{
  "model": "sound classifier",
  "dataset": "synthesized solo parts of chorales (CocoChorales)",
  "train_examples": 39062,
  "time_shift_ms": 100,
  "n_mels": 80,
  "hop_length": 160,
  "input": "log_mel",
  "spec_augment": true,
  "win_length": 512,
  "targets": ["instrument"],
  "num_classes": 13,
  "arch": "jasper",
  "norm": "batchnorm",
  "activation": "gelu",
  "depths": [2, 4, 4],
  "kernel_size": 11,
  "stem": "single",
  "widths": [128, 192, 288],
  "loss": "cross_entropy",
  "head_dropout": 0.1,
  "init": "kaiming_normal",
  "residual_init": "none",
  "optimizer": "muon",
  "muon_scale": "match_rms_adamw",
  "lr": 0.0056,
  "momentum": 0.95,
  "nesterov": true,
  "orthogonalizer": "polar_express",
  "adamw_lr_other_params": 0.0023,
  "grad_clip": 5.0,
  "steps": 13200,
  "batch_size": 256,
  "epochs": 86.5,
  "lr_schedule": "wsd_sqrt",
  "decay_fraction": 0.3,
  "final_lr_fraction": 0,
  "warmup_steps": 260,
  "weight_decay": 0.02,
  "adamw_weight_decay_other_params": 0.05
}
Rows from block 5, named by matrix and row number. Rows with one number belong to one channel. Each number is 500 + 40 x the weight over the matrix's rms, rounded and kept within 0 to 999. All counts start at 0. Numbers have three digits each.
# convs0: first width-11 conv (model.blocks.5.convs.0.weight, 192x192x11), inputs 24-29, a 11 kernel for each
# convs1: second width-11 conv (model.blocks.5.convs.1.weight, 192x192x11, transposed), outputs 24-29, a 11 kernel for each
convs0.15:503502495492488487489495501508514475522455361422592653550426438490514499500504498477465457472492502523491457445460480483486496505510449473504521511492476460443449477458464509542557552547532510488483
convs0.16:445468503535561558540521519534545471479443415418454483474472477481569573542497462450481541578552485512511474433423454491518526534539534533530515494512559586574560573472480500518537547536522500482490
convs0.17:519521524528532529521507502500504589558546538518498480497516508482475512542548535539555552544544546519520501476472471477487495511524529544547535522502487492520523498456454470490507510501488485498512
convs0.18:405411418426440448451443437429432457480483481512570586568539533539516501486486500522531527509483450443452471496523558578591592565514499506510510495479465477510527528400418436451461476471475480485498
convs0.19:499494488483480474463456454462482416425458485480473460422393393399519520531542534513499489487490499499487487503522532519485446414399545559559550524502495506507493486524539563578583586582569530474429
convs0.20:541537528522516508513519519510489565443302362601702533380419476443481471492510518501480464462471488490471505547547510492488497518527530545556542505470455440435447465549561549523508528562564517462452
convs0.21:452445458477496518543554554534513488497453434490554573526508563586484468470497521527517498497504510540563573570562548529518525530519522514521517487441419444493533543559553545536535547569579576552527
convs0.22:516526530528518504495500506522532477470490490473495513491496553615553551552537514502503538614670664574577568564560578599595578551551523532513481433414428477525552575461448460511555566538515539571567
convs0.23:539520502494493501506499485478474576592575538508499507503502541570561540522505489487497505510521531483455460493516513503496486463450502512537546529481460473490495504450471483496500504498503515526517
convs0.24:563557544522503485481475470460448451427426469515518482491503487460498510503496512536539526517513502525550577578547524509489460419392501517524504482476486504536555545490520544552536513490456428424433
convs0.25:548560559539512496496506517518518448379378469586604528401405637855494510541558544505499526535515492545516515519512507509526514486476470477451416389422575756722517337533524501487486497519532520496475
convs0.26:495506518522524513513518515514515496497498490492500516512524549573455476484486480469455451466493525498496500504507508501505519536553559517474456469498526542550553553520531541527517519527521498485491
convs0.27:542550539514485465456467477474454501399465666737596462482555572549473482493501496477450436437456488403422441456480509529525513494473585600588549496428370388465517513471465457467505540552540518499478
convs0.28:504497500506514515513507498490484483433467536544520506541560551490505494487464449475525550526476432502510528530511502517548540495446483507491479480482491499494481471534538535534534530497469474508524
convs0.29:583581571561556551547544545543528458459468494521532533537533515473486477474478494511525526513512526530532526514497478469457444429413553527527556555524488473472475475530553551532500477485495486468457
convs0.30:502494497512525536544554558564566557563542492433424489534513468451597581563561571595608594573558555516501473457460490529544530501492300289401592746728597469412416438504493511536548539532528542566579
convs0.31:463467467482489500515527545567586604561509498518523524529531517537589598603588547508495494499499496567538536552568557525502508524538579524499504509516537554543521500402431454451439444459470477484488
convs0.32:611578541513493485486489497507511481477485497511527527531548567577489506508492473474479480492516548521499494510519513495483484493501534551535527524534528510491484502521537549547526501501496491482486
convs1.15:551532515520524546573600580537494418399482647763721559409325310352532546524489451463522547546542546570551539520488449433480517543537458507497438405452513526520536540549532532513488472497551556490439
convs1.16:471485496508511510511525536536531497496483478492508520517499475459525527511503499508525534536532515489495494498506514525523534553565465458467472478464457444449451462478473465465466472465459457456457
convs1.17:465484504508489463467464485495507494495496492490497510528523523502602595574545532527520506486474467495512527533534525503525546569539497490489484483486500536544554525520516507499503516516529466424414
convs1.18:583531515487502491514527559579608532484498483515513487449428432459437479504467468373374403443470497459474494498479491531557584608631541618586542499515528532525489444420433453461425415440480523562602
convs1.19:560533497471451445467477499518514484480463452439444465508492485428531519498489486498485503509537615546570561543509504469548528531410527526521507494487484567545575523396434470518601651697694608494458
convs1.20:612627592556541520508502501519518440391353421567673645472343343432386403436465491491494509470428405499503505524522499497502516551557543475484502496513567609581484426639609567581560520473467477479454
convs1.21:413432466510531537520507491499519550536492452440456474489495493506496496513535551558539506486486481497498499506518520510508501489494494509521518507508507495477469463493516538541537513480469473471457
convs1.22:537539539535527505474468482503500507524508469456482517535512494523508497484470460492527538524515515497514523513498482506518517504506492495518516489474482497514533539564532499469437449484487470475480
convs1.23:482484490504505500495495494494490488499493488481476477489505514521497486471465453458463475480484484521518512508514505497492491492501487487485474465458464461464472488489493502512529538530519503501517
convs1.24:538525490467456435429445483527559478458429418452534582574513458392592561519497480461444469501538570525509475441433464496552515502395541547533519496494475510464470428478470484516562583601600553488449
convs1.25:497484467501537555550569569528460590575523484491521497459430401397485582593546513507526543556572586422484534565576528496488465464494393459519529550579538478440445461398460491518511491481497517544535
convs1.26:508509505510518527519500485486504461480491493500503505500495502502551536515497487499501505502486473520516515515521511501492498514529519513512506508497498492494497506523519521523526522517497478461463
convs1.27:530561538508483450457479541604634444449429422477594681633500395380333358433516577581560506460433430552534550575594568537518524537546538489464486484498492501517490470563501486514564562495434427465477
convs1.28:463452443457481514535528509489477467475474473469464457456477501505481472472491505527526507466447447434490538559555560564568540525507471455459463479498523547537536514483487464442433442454474470467467
convs1.29:518502498502516543541524493460428516511501487481488500503486461446529518523526515508503507514516507541546535522505512505507519533544576540501489495503497484469475496471476465460470512548569557550531
convs1.30:494512514512511523546555557528508510499473479503520505496495496487487454467530575571527495512562602506487453458503548554518483480510470475473500561595586554505455449454454450436460503541549528523535
convs1.31:514520517530531534528507486471467503513509505506516516506490473466497496480469462461470478481486497533529514497501500496482473476485492484491506515507510505509508512462465477485503509507497491504514
convs1.32:469480494515532545537512464448422559552533513495489493492482463461460464474493491502495494499501499532529524526520509499513531559579541528513504485469459454457450443467460451459479504515521526533536