A small sound classifier, trained from scratch.
Model: log mel input, arch jasper, norm batchnorm, activation gelu, depths [2, 4, 4], widths [128, 192, 288].
Data: trained on synthesized solo parts of chorales (CocoChorales), 39062 training examples, 86.5 epochs.
Rows from block 4 of a small sound classifier, named by matrix and row number. Rows with one number belong to one channel. Each number is 200 + 20 x the weight over its row's rms, rounded and kept within 0 to 999. All counts start at 0. After the name is the row's rms in percent of the matrix's.
After each channel's rows are labels from the 100 clips, of 14848, where the channel reaches its highest value: "loudest" is the band of the loudest frequency at the time of the peak; "top examples" is what is common among them. Only what is clearly more common there than usual is listed. The data: synthesized solo parts of chorales (CocoChorales).
# convs0: first width-11 conv (model.blocks.4.convs.0.weight, 192x192x11, each kernel summed), inputs 0-191
# convs1: second width-11 conv (model.blocks.4.convs.1.weight, 192x192x11, transposed, each kernel summed), outputs 0-191

convs0.20,126,159,207,217,205,179,186,234,250,239,166,206,197,194,200,223,208,158,214,176,201,169,217,231,192,197,213,183,214,230,182,220,160,182,186,234,229,229,181,217,207,179,195,193,197,227,185,180,192,159,208,185,187,212,193,203,184,181,194,193,211,195,226,209,185,218,195,200,243,184,232,222,175,219,217,249,202,207,195,191,182,176,247,196,180,181,207,176,202,216,178,182,200,194,181,173,192,189,204,214,202,215,197,190,225,198,195,213,218,209,231,182,217,205,200,194,242,190,214,198,169,197,176,202,210,188,231,209,195,203,218,179,209,198,196,171,213,226,213,204,196,173,208,187,233,228,186,196,195,194,177,220,211,224,213,214,191,177,209,183,215,206,137,204,235,214,182,205,201,200,177,198,211,160,194,159,186,197,208,201,192,202,208,196,164,211,158,165,210,177,226,213,205
convs1.20,080,207,192,193,204,195,197,187,194,239,209,176,191,195,210,212,184,212,175,174,236,226,202,208,201,188,203,216,199,208,217,181,194,192,244,241,177,197,210,188,207,180,253,197,224,188,184,172,213,203,178,182,201,179,249,222,200,183,187,167,199,210,195,218,233,191,223,193,214,179,189,196,184,192,222,196,215,214,186,220,187,175,224,200,227,196,195,176,200,228,210,210,189,234,189,200,196,186,214,205,185,194,230,222,193,218,174,271,208,224,185,185,169,171,190,192,213,251,215,184,208,226,189,163,192,176,159,200,195,204,208,184,168,209,167,232,216,204,150,221,200,186,223,181,186,209,215,208,180,177,204,212,238,186,219,181,207,169,222,191,178,208,168,180,178,168,186,209,158,198,222,193,178,209,217,187,169,162,213,232,196,188,208,192,195,207,191,196,191,204,211,197,206
loudest: 1000 to 2000 Hz
top examples: violin; note F#5; note E5

convs0.5,105,178,202,216,202,185,206,205,216,164,198,206,225,234,193,174,213,220,206,223,194,218,217,225,216,192,190,222,228,186,184,227,187,186,175,213,172,231,220,215,222,182,186,175,237,202,183,164,176,192,188,215,209,203,175,227,223,151,208,182,227,207,198,192,210,202,205,181,208,197,211,205,221,205,250,209,173,191,193,216,179,194,155,226,196,211,207,152,226,226,179,180,177,208,195,218,190,199,175,262,184,191,205,168,180,206,212,205,146,162,222,220,221,208,214,240,193,209,221,241,210,198,204,207,213,213,222,197,193,214,183,197,215,188,172,251,233,225,212,173,198,187,186,212,217,196,188,221,215,178,206,188,194,213,202,188,212,228,207,211,212,171,224,213,207,193,182,207,236,192,209,189,203,211,218,221,208,170,212,196,189,217,214,205,232,212,189,202,203,206,198,235,230
convs1.5,116,220,195,240,218,207,205,191,209,212,226,193,213,223,208,168,210,193,168,214,189,188,207,218,198,215,204,216,186,214,171,209,217,200,188,182,221,219,222,201,179,183,191,170,235,197,225,199,170,208,164,192,173,195,174,176,205,178,152,186,193,189,198,207,195,194,194,182,194,184,206,210,263,198,233,180,175,205,195,206,189,212,184,219,199,226,168,196,188,194,177,185,203,250,236,184,184,196,193,194,200,208,223,200,235,230,202,186,180,174,188,185,202,192,186,175,200,197,198,193,206,226,178,204,209,189,196,176,188,179,183,225,211,184,202,225,200,215,164,189,177,185,185,206,166,234,210,172,216,158,223,181,218,193,163,206,213,227,223,188,182,218,210,210,205,224,223,199,206,196,189,190,150,263,211,214,191,139,204,230,223,216,201,207,191,173,216,188,204,161,194,205,176
loudest: 1000 to 2000 Hz
top examples: violin; note F#5; note F5

convs0.152,084,225,175,164,186,231,183,197,206,182,253,197,183,211,187,176,200,211,193,155,190,213,226,219,181,196,199,219,143,219,228,182,204,194,201,222,184,194,184,181,177,208,170,204,179,178,186,188,191,218,198,204,167,203,200,170,183,189,176,195,180,184,192,205,187,219,212,177,209,188,180,192,212,189,177,193,220,194,192,198,164,202,158,207,194,189,161,197,186,200,181,196,219,195,203,170,209,231,235,218,185,200,195,213,225,190,168,200,194,195,165,209,183,200,202,188,158,209,186,196,206,195,204,199,166,200,182,193,203,193,221,205,198,194,212,196,182,197,204,209,186,207,201,184,153,199,224,219,208,171,202,180,247,177,173,203,228,211,185,196,143,207,226,215,181,205,205,229,188,174,175,179,226,192,206,194,163,232,192,204,226,205,231,170,192,163,175,174,203,218,163,150,193
convs1.152,100,208,200,208,193,203,189,195,202,198,246,215,207,182,203,210,173,219,179,212,207,180,198,193,183,150,208,214,193,221,220,214,222,199,231,207,218,231,216,197,177,153,184,210,218,235,213,222,160,178,226,213,202,190,202,178,211,199,189,189,227,219,163,186,215,194,223,179,219,222,229,186,222,190,178,177,229,219,181,241,241,202,143,217,177,183,217,203,218,251,254,224,198,171,214,178,184,235,193,198,196,211,219,212,164,205,173,183,188,220,212,183,184,189,230,189,193,245,226,190,177,229,191,197,187,187,206,202,174,203,184,210,185,200,235,194,197,176,181,212,171,177,198,222,199,203,192,190,207,181,212,233,186,172,193,183,212,205,223,195,186,223,205,207,163,203,183,200,220,195,215,199,224,226,200,206,189,193,184,206,217,205,193,197,213,188,172,203,182,179,218,186,243
loudest: 250 to 500 Hz
top examples: double bass; note A#3; note B3

convs0.92,074,187,149,182,230,192,217,169,189,185,192,193,170,204,223,196,202,221,185,181,184,238,222,201,210,236,182,222,200,201,194,206,181,215,198,211,196,245,186,210,159,174,173,209,193,189,186,178,178,174,213,173,184,186,184,190,197,222,157,176,235,213,212,199,172,221,163,196,200,224,199,238,238,194,215,235,204,201,190,186,202,207,236,229,167,208,184,169,163,208,198,167,197,188,190,201,224,232,206,206,191,208,196,191,195,198,176,172,200,177,207,208,177,222,194,187,181,235,176,182,175,243,238,197,190,206,204,202,225,200,191,194,210,171,237,237,211,184,170,186,205,215,192,257,217,226,209,204,194,172,194,194,188,214,212,176,218,217,197,186,204,174,202,202,171,212,210,174,170,169,213,199,192,188,203,200,207,162,196,230,204,193,198,177,180,175,211,193,198,207,222,197,183
convs1.92,109,191,201,211,219,215,197,203,236,213,214,192,221,201,202,188,227,213,165,160,215,200,209,241,213,227,211,225,191,190,194,187,247,181,221,211,206,222,210,218,216,195,210,181,208,208,203,186,223,207,192,198,207,175,203,189,188,245,209,174,182,201,207,245,210,194,231,194,174,206,210,187,203,201,218,206,242,185,193,216,188,205,228,202,178,217,247,220,219,213,159,198,163,225,216,245,150,196,216,228,234,200,214,246,183,194,191,173,213,209,195,200,191,174,189,182,218,206,174,208,217,218,200,206,212,202,192,186,165,218,208,190,201,207,203,173,230,177,184,191,226,210,192,207,180,209,238,194,203,181,196,233,210,185,179,206,230,207,222,246,202,223,192,234,216,178,190,194,204,205,207,155,180,206,193,214,198,233,218,175,212,166,197,235,188,169,193,209,231,229,215,226,196
loudest: 250 to 500 Hz
top examples: double bass; note A#3; note G#3

convs0.73,125,235,215,218,211,214,197,222,203,183,186,198,193,212,208,177,199,188,190,208,217,201,231,188,233,224,186,193,203,209,187,214,178,234,211,179,191,216,170,193,199,155,229,218,198,240,199,204,199,209,187,209,201,173,248,174,199,210,214,204,211,213,220,215,186,194,160,221,198,170,220,181,177,198,201,213,200,190,158,194,235,228,181,192,187,208,237,240,221,215,222,222,213,168,200,199,188,201,206,230,213,234,224,190,213,203,201,196,193,201,236,237,215,228,167,188,214,218,207,221,194,172,206,187,214,205,214,204,223,184,184,196,185,198,225,202,180,214,236,205,221,214,225,221,157,249,215,174,190,195,181,210,170,254,201,181,202,225,225,199,157,175,194,197,222,259,195,213,175,220,192,223,166,194,200,195,224,208,175,181,193,221,199,203,191,200,193,187,210,193,222,201,228
convs1.73,100,227,238,168,232,165,182,223,221,180,179,178,198,184,206,197,200,202,209,215,150,172,205,220,180,205,210,228,193,208,191,193,185,204,180,200,220,214,179,182,198,198,179,229,213,195,204,193,187,232,217,191,220,229,228,225,206,230,194,175,209,196,208,196,199,203,228,203,194,215,190,191,183,203,212,188,203,197,194,182,174,185,195,173,174,183,191,185,197,209,168,236,185,181,187,216,194,178,190,209,202,205,145,203,235,227,201,197,190,245,187,184,193,189,184,237,182,195,229,169,209,227,211,176,207,211,168,221,222,195,219,200,199,191,203,173,209,219,177,168,209,200,193,222,224,186,221,243,167,202,184,182,182,217,195,216,186,179,214,168,188,172,185,250,198,216,199,186,206,193,199,256,160,235,202,202,228,247,211,210,203,197,198,222,172,170,167,219,191,202,217,194,216
loudest: 1000 to 2000 Hz
top examples: violin; note F#5; note E5

convs0.159,119,240,196,240,181,181,218,195,180,174,222,205,177,212,180,159,221,180,203,225,170,219,224,214,191,181,216,221,171,199,178,231,210,192,219,184,175,202,217,190,192,188,157,197,220,222,217,202,203,210,171,215,232,197,167,193,182,191,226,209,238,165,190,196,209,210,182,183,228,183,201,214,172,201,206,168,210,222,185,182,187,197,231,179,204,190,165,210,195,205,174,198,254,197,195,186,168,175,194,184,216,217,200,190,224,209,183,243,222,208,196,206,196,204,199,198,229,171,210,204,193,208,195,197,172,190,186,176,187,192,167,182,178,218,236,202,221,206,218,204,216,191,192,222,214,188,219,193,198,238,167,175,184,190,138,202,209,206,181,173,225,220,210,213,192,213,188,212,236,196,189,208,220,196,211,175,192,254,216,191,203,202,182,168,244,204,195,179,183,205,221,194,200
convs1.159,109,166,217,187,186,208,201,200,189,195,193,183,198,213,204,165,222,199,205,209,215,203,223,169,188,189,185,200,195,225,187,213,183,226,151,231,187,183,159,216,193,212,184,206,189,211,236,226,262,183,195,189,222,193,183,198,171,200,220,216,175,191,191,189,211,206,213,202,207,179,178,238,189,213,190,211,160,185,201,209,198,208,187,208,212,208,216,246,213,178,191,179,227,166,188,190,204,229,231,167,185,213,186,188,203,186,214,229,194,202,199,187,187,178,202,187,210,215,200,239,186,196,179,243,213,179,210,211,201,189,196,198,207,182,245,235,181,212,167,202,215,190,186,220,189,180,203,182,172,227,173,202,207,207,164,152,182,165,204,221,243,198,232,185,162,175,172,194,215,182,199,208,181,185,158,211,196,197,188,172,186,197,207,197,225,230,196,218,215,230,196,237,201
loudest: 250 to 500 Hz
top examples: cello; viola; note C4

convs0.59,087,244,183,205,202,176,196,176,199,218,199,214,160,214,207,184,207,213,176,184,208,178,186,172,186,206,215,224,169,189,169,159,191,196,195,190,178,193,182,196,200,200,206,199,188,203,201,211,202,200,178,213,221,184,197,186,184,222,224,162,226,146,238,237,204,206,172,201,196,209,173,206,182,190,206,196,188,198,202,209,199,229,217,184,183,227,188,175,208,180,163,209,145,180,194,196,207,187,217,217,195,194,180,192,185,189,218,204,198,263,195,232,213,205,167,205,210,196,178,197,221,217,184,163,200,164,213,206,184,195,182,212,216,156,185,226,192,194,191,161,246,158,206,242,192,172,168,187,205,201,189,207,199,200,209,223,193,201,199,194,196,209,173,223,214,164,167,208,206,184,212,205,162,206,206,175,223,162,218,199,202,206,158,198,203,208,180,187,176,211,166,197,200
convs1.59,118,180,193,210,230,208,150,202,248,157,201,214,181,185,183,215,191,227,195,201,221,186,210,192,185,161,204,235,214,207,216,210,201,178,212,187,187,219,223,184,209,209,208,203,218,210,183,207,248,219,152,174,240,162,197,160,207,213,208,179,213,192,182,233,202,213,219,200,207,241,233,195,187,182,220,227,213,185,190,186,227,210,185,184,198,188,201,219,183,239,219,216,203,209,197,190,195,190,215,175,150,214,194,171,198,209,192,210,190,224,211,185,183,164,203,218,207,191,242,215,225,200,197,207,195,187,202,224,198,223,229,188,175,193,192,209,214,204,200,199,253,195,203,230,151,193,207,180,176,207,189,253,197,203,178,195,204,227,183,218,180,184,214,196,162,166,203,207,180,237,220,178,209,229,190,186,200,205,214,185,189,222,197,209,202,234,203,210,196,188,182,194,195
loudest: 250 to 500 Hz
top examples: trombone; note C#4; note D#4; note E4

convs0.124,118,190,217,229,215,169,246,210,181,199,177,205,219,204,219,182,192,159,220,210,177,190,211,229,180,191,224,227,208,191,202,188,185,218,192,212,194,200,236,251,219,209,190,200,209,229,212,218,150,198,239,209,223,174,230,193,229,215,175,194,221,186,207,219,213,197,172,206,209,178,212,221,209,172,200,222,215,184,182,202,190,225,227,211,213,221,228,196,203,196,186,224,213,229,174,199,230,185,171,199,185,206,189,197,202,209,215,168,225,211,225,223,232,197,218,168,213,173,192,212,213,185,196,212,201,178,182,210,194,202,197,231,209,185,224,216,208,195,201,186,247,212,227,207,192,204,218,181,212,226,196,216,161,226,177,180,214,177,192,173,263,194,220,193,225,234,180,203,180,166,197,217,225,224,166,174,196,201,219,194,201,182,226,206,214,213,208,225,212,201,178,224,168
convs1.124,117,220,182,197,194,217,248,202,182,181,165,189,171,235,176,182,209,159,213,182,213,163,203,205,218,212,207,225,203,188,203,208,196,203,182,185,201,209,204,210,207,178,176,212,201,213,219,217,179,201,251,229,197,205,230,212,226,221,186,239,206,205,207,243,233,213,196,216,207,169,210,237,220,206,197,188,199,209,201,216,189,213,243,186,199,190,181,226,206,177,175,188,214,187,208,193,201,203,185,154,202,218,177,187,222,182,197,202,216,218,197,235,212,206,199,203,245,208,213,205,191,224,202,227,195,197,207,181,215,207,209,206,190,203,174,199,206,181,180,166,230,213,189,227,189,205,184,229,208,237,219,182,221,222,171,166,178,198,201,170,256,195,221,198,187,194,168,203,208,162,186,255,219,198,185,202,211,206,204,203,204,204,221,201,195,255,209,248,222,210,199,211,179
loudest: 500 to 1000 Hz
top examples: flute; note G5; note F5; note F#5

convs0.87,101,195,194,201,238,203,198,218,180,174,196,207,179,214,207,187,198,208,195,187,210,186,213,182,206,255,192,187,218,193,200,203,203,226,214,211,196,228,227,196,209,181,230,182,225,234,208,208,216,216,180,212,193,188,227,205,204,226,155,209,236,238,181,213,197,223,200,214,228,213,182,196,199,159,225,176,196,201,200,183,197,171,245,236,244,212,201,193,230,210,210,217,216,218,217,230,159,189,188,223,214,188,218,218,202,203,226,198,183,183,229,208,194,226,161,175,208,196,198,248,207,211,195,189,211,206,206,181,201,202,177,199,198,178,217,210,205,224,196,184,204,218,225,199,201,192,195,231,220,222,206,226,213,236,202,252,188,171,157,204,215,193,178,202,189,198,213,204,215,183,232,235,229,181,215,193,205,212,192,189,167,180,240,213,202,185,224,253,212,244,209,185,208
convs1.87,096,230,201,220,179,197,159,197,200,209,191,208,179,190,174,167,230,179,191,188,188,194,206,223,205,206,206,216,185,197,188,197,172,162,209,174,192,229,212,175,204,204,178,198,241,186,190,210,216,193,232,227,201,188,150,211,229,188,191,195,214,178,179,170,198,176,203,193,191,216,227,196,167,260,168,218,199,185,207,182,174,178,215,195,164,240,191,206,168,185,210,214,234,173,193,214,170,211,178,170,210,161,190,189,225,192,204,190,231,180,176,178,223,177,197,239,182,167,210,184,207,223,203,196,194,229,197,204,189,218,224,214,210,190,210,181,214,205,187,187,228,183,202,200,214,235,218,188,208,207,191,203,217,201,209,210,218,190,184,190,178,185,146,220,192,215,212,174,215,209,221,224,176,191,213,242,237,200,183,211,223,226,182,232,217,186,185,220,167,196,196,187,211
loudest: 1000 to 2000 Hz
top examples: violin; note F#5; note E5

convs0.167,083,177,208,160,224,205,211,213,217,187,175,179,175,209,228,181,195,173,235,197,186,221,199,193,203,199,235,230,230,255,196,210,184,242,193,211,195,219,202,196,221,216,205,234,193,197,199,192,196,229,178,187,220,245,192,222,213,212,205,215,184,199,173,229,191,218,199,232,207,222,219,202,185,202,224,213,202,203,194,202,199,223,223,228,197,186,210,226,179,192,214,191,181,207,190,221,195,224,233,229,198,208,223,202,202,186,213,197,177,217,243,204,196,222,176,193,158,215,165,217,247,192,207,237,194,268,232,172,232,210,203,204,190,229,203,201,245,236,228,213,201,199,190,179,214,198,199,219,208,194,225,208,209,214,178,156,201,181,178,206,207,222,196,212,209,195,215,186,206,228,188,221,228,198,189,201,190,217,211,245,200,214,204,209,207,171,187,204,211,196,191,208,242
convs1.167,083,198,182,234,184,185,187,214,187,231,232,192,195,206,210,179,200,163,169,203,177,157,185,189,217,213,197,200,216,210,175,189,166,175,219,182,197,174,189,192,190,244,157,195,225,198,171,202,198,222,241,196,165,195,204,174,236,199,175,187,219,190,198,170,204,224,186,165,172,188,215,178,192,185,223,155,235,211,241,181,204,198,202,156,175,216,186,165,177,179,191,190,205,198,190,196,178,193,193,225,221,232,173,220,187,215,191,178,184,199,215,180,179,197,195,212,193,175,204,212,190,160,198,208,203,205,207,215,180,212,190,211,202,181,193,198,207,186,201,191,218,177,175,201,176,214,190,191,213,148,208,196,223,211,191,210,208,200,193,181,202,148,190,214,227,186,236,206,200,206,189,195,187,198,225,232,199,218,218,217,172,230,245,225,183,212,194,185,164,217,188,177,215
loudest: 500 to 1000 Hz; 1000 to 2000 Hz
top examples: violin; note C#5; note B4; note F#5

convs0.141,100,229,204,197,175,197,186,191,216,209,203,202,173,195,208,173,194,213,160,196,209,168,172,190,200,214,237,205,199,175,197,171,186,206,184,207,216,196,196,202,191,186,180,204,190,172,180,204,226,200,213,185,172,154,212,181,175,223,184,148,192,223,201,192,195,210,187,214,194,232,211,178,166,171,206,208,234,194,194,186,197,212,212,190,206,175,209,167,211,179,182,201,186,206,191,187,190,187,188,171,211,180,175,175,165,173,235,198,177,192,194,200,196,197,169,178,192,201,189,205,247,168,209,179,188,254,200,213,200,199,188,195,178,182,164,205,204,187,202,183,188,184,182,245,177,217,210,165,162,223,192,190,190,198,203,179,231,175,197,196,204,196,224,233,194,127,224,174,179,262,208,178,192,189,167,183,202,205,212,198,200,181,214,191,205,209,180,196,194,200,188,194,171
convs1.141,130,210,224,188,223,230,192,201,207,206,203,158,235,201,193,197,217,238,191,169,185,186,208,204,195,213,214,208,230,208,178,182,239,223,232,205,209,188,198,241,184,206,191,206,176,190,199,217,205,191,219,191,214,173,236,174,194,225,182,163,187,222,199,205,189,180,185,200,214,226,207,192,194,187,198,214,240,199,198,208,238,217,239,194,184,210,247,198,221,189,193,201,184,218,221,213,184,231,218,191,187,189,225,168,198,210,209,195,234,196,195,163,192,176,157,222,238,201,208,189,215,205,155,224,177,198,235,222,170,193,188,226,195,200,236,208,171,199,214,211,211,220,221,210,181,203,197,181,205,195,190,188,193,173,191,214,202,218,211,232,215,200,172,173,182,176,220,209,197,239,203,170,209,192,236,200,217,261,183,208,200,184,247,219,185,201,217,184,220,175,192,207,186
loudest: 250 to 500 Hz
top examples: double bass; note A#3; note G#3

convs0.32,112,205,233,202,201,197,214,186,231,205,222,188,242,183,193,162,234,224,208,193,196,222,194,160,196,206,213,211,184,208,191,223,178,161,214,224,206,235,179,206,210,228,206,185,208,213,194,208,209,220,195,207,205,202,205,207,212,177,188,203,212,194,192,211,210,226,190,196,212,173,212,201,234,178,211,209,208,173,206,193,176,207,220,245,192,178,210,153,208,217,201,227,200,176,205,208,215,187,174,205,210,211,210,196,243,173,197,179,170,212,221,201,201,203,169,226,177,209,219,223,174,182,174,195,200,170,195,200,207,187,184,227,158,170,214,226,215,213,224,208,213,240,201,200,200,195,230,218,209,195,199,194,199,194,187,197,201,159,191,186,187,142,217,201,196,195,184,215,222,210,209,201,193,224,190,269,184,208,169,156,206,185,198,162,152,197,224,249,211,200,187,217,224
convs1.32,098,233,211,195,229,186,150,208,240,192,224,214,228,207,195,147,179,199,213,201,196,194,182,218,204,219,173,221,163,149,224,212,194,185,203,180,221,258,207,197,206,163,181,194,212,177,200,209,172,219,249,188,198,191,260,196,169,183,193,181,206,211,218,184,194,176,200,215,189,216,181,171,210,193,211,197,190,207,204,209,184,189,214,197,194,191,195,201,200,219,206,207,224,200,212,219,206,212,174,187,210,210,155,182,221,173,205,169,194,212,192,196,199,208,207,176,186,165,196,186,211,184,187,183,182,194,214,171,208,174,199,203,177,167,174,229,195,172,194,183,214,200,190,221,202,183,209,225,167,219,222,166,169,185,173,169,192,204,211,184,193,150,200,179,183,217,197,192,221,183,228,191,221,216,189,249,204,214,184,191,186,218,198,171,168,211,194,213,200,178,206,196,176
loudest: 500 to 1000 Hz; 1000 to 2000 Hz
top examples: violin; note F#5; note C#5

convs0.139,095,189,204,234,197,244,198,200,235,220,196,177,220,192,215,174,216,187,235,210,181,198,177,211,203,198,223,194,199,175,185,185,218,183,176,154,206,177,199,172,231,209,191,186,209,179,203,189,206,193,192,181,226,174,212,179,222,174,220,184,187,204,182,217,193,169,216,196,207,186,175,223,195,193,164,173,170,211,196,201,157,186,188,206,185,212,161,190,215,209,194,218,220,191,189,184,181,217,218,207,178,213,163,178,210,165,208,198,219,190,217,195,183,202,197,224,201,208,161,185,250,202,208,191,200,226,239,211,157,183,186,206,207,214,245,214,177,200,210,183,167,199,209,193,220,210,233,189,199,219,197,206,196,167,147,193,183,215,208,206,201,197,186,157,187,194,246,205,184,223,206,154,186,171,164,200,189,230,203,179,171,180,219,209,204,173,191,197,200,239,196,182,202
convs1.139,079,173,241,159,237,189,208,205,209,207,204,192,214,198,222,172,197,210,198,235,216,195,182,197,188,192,212,215,184,191,198,207,232,241,172,177,192,205,183,162,165,183,210,230,186,207,221,199,209,170,184,190,222,190,176,187,185,183,215,231,175,197,196,185,175,210,184,182,209,198,216,229,225,242,194,198,185,192,159,182,216,187,203,182,197,181,194,174,207,216,194,217,224,214,208,192,241,232,180,187,199,196,189,180,216,207,196,194,212,180,172,192,217,191,205,186,228,250,216,210,206,177,208,189,212,195,182,172,227,168,192,232,198,180,237,214,198,197,195,216,207,173,203,175,202,171,216,183,210,227,245,192,249,205,213,194,218,183,168,220,252,174,216,222,187,206,189,214,206,182,189,176,211,182,195,221,176,239,244,189,213,198,166,194,194,193,197,183,158,200,204,194,205
loudest: 1000 to 2000 Hz
top examples: trumpet; note D5; note D#5; note E5

convs0.34,091,196,181,207,208,179,212,195,231,209,209,187,208,223,204,206,168,214,212,190,214,199,206,231,237,239,231,196,208,216,202,222,185,231,212,202,184,208,213,203,207,195,232,211,218,216,190,196,192,185,193,202,200,196,199,236,190,187,197,195,229,208,172,211,180,209,209,204,187,190,213,185,181,191,205,182,203,225,241,230,170,172,236,212,253,222,209,218,214,222,188,202,196,188,223,200,171,204,198,212,237,190,190,193,217,207,224,221,196,185,219,258,203,217,218,158,169,173,205,250,233,192,213,201,206,205,198,206,187,203,205,214,198,196,183,195,227,215,229,179,219,216,216,227,218,231,176,214,175,221,203,214,207,266,211,199,224,207,235,181,196,222,186,193,196,202,218,202,216,195,212,244,168,219,212,215,206,211,219,212,155,213,244,176,184,208,162,201,188,192,184,193,239
convs1.34,082,212,188,204,184,206,172,204,194,209,198,207,187,193,183,207,199,194,176,185,165,195,213,195,209,214,205,238,201,189,195,191,180,181,214,186,189,211,235,168,183,215,177,210,227,194,162,175,232,212,216,206,208,220,153,204,243,197,165,192,199,198,208,209,188,198,213,184,202,222,243,187,194,197,179,184,221,178,215,173,184,176,203,184,174,239,205,184,176,201,198,209,199,193,199,201,201,196,172,174,181,186,174,200,217,204,196,106,209,192,205,170,220,196,171,226,196,153,226,177,191,195,187,191,203,242,207,249,213,239,205,203,180,196,210,182,203,194,183,166,216,167,193,206,206,209,204,202,215,150,182,229,215,192,181,239,218,173,190,190,204,177,160,208,201,214,175,186,230,207,178,205,193,192,225,222,212,217,198,223,200,209,216,239,210,188,204,217,199,215,209,195,211
loudest: 1000 to 2000 Hz
top examples: violin; note F#5; note E5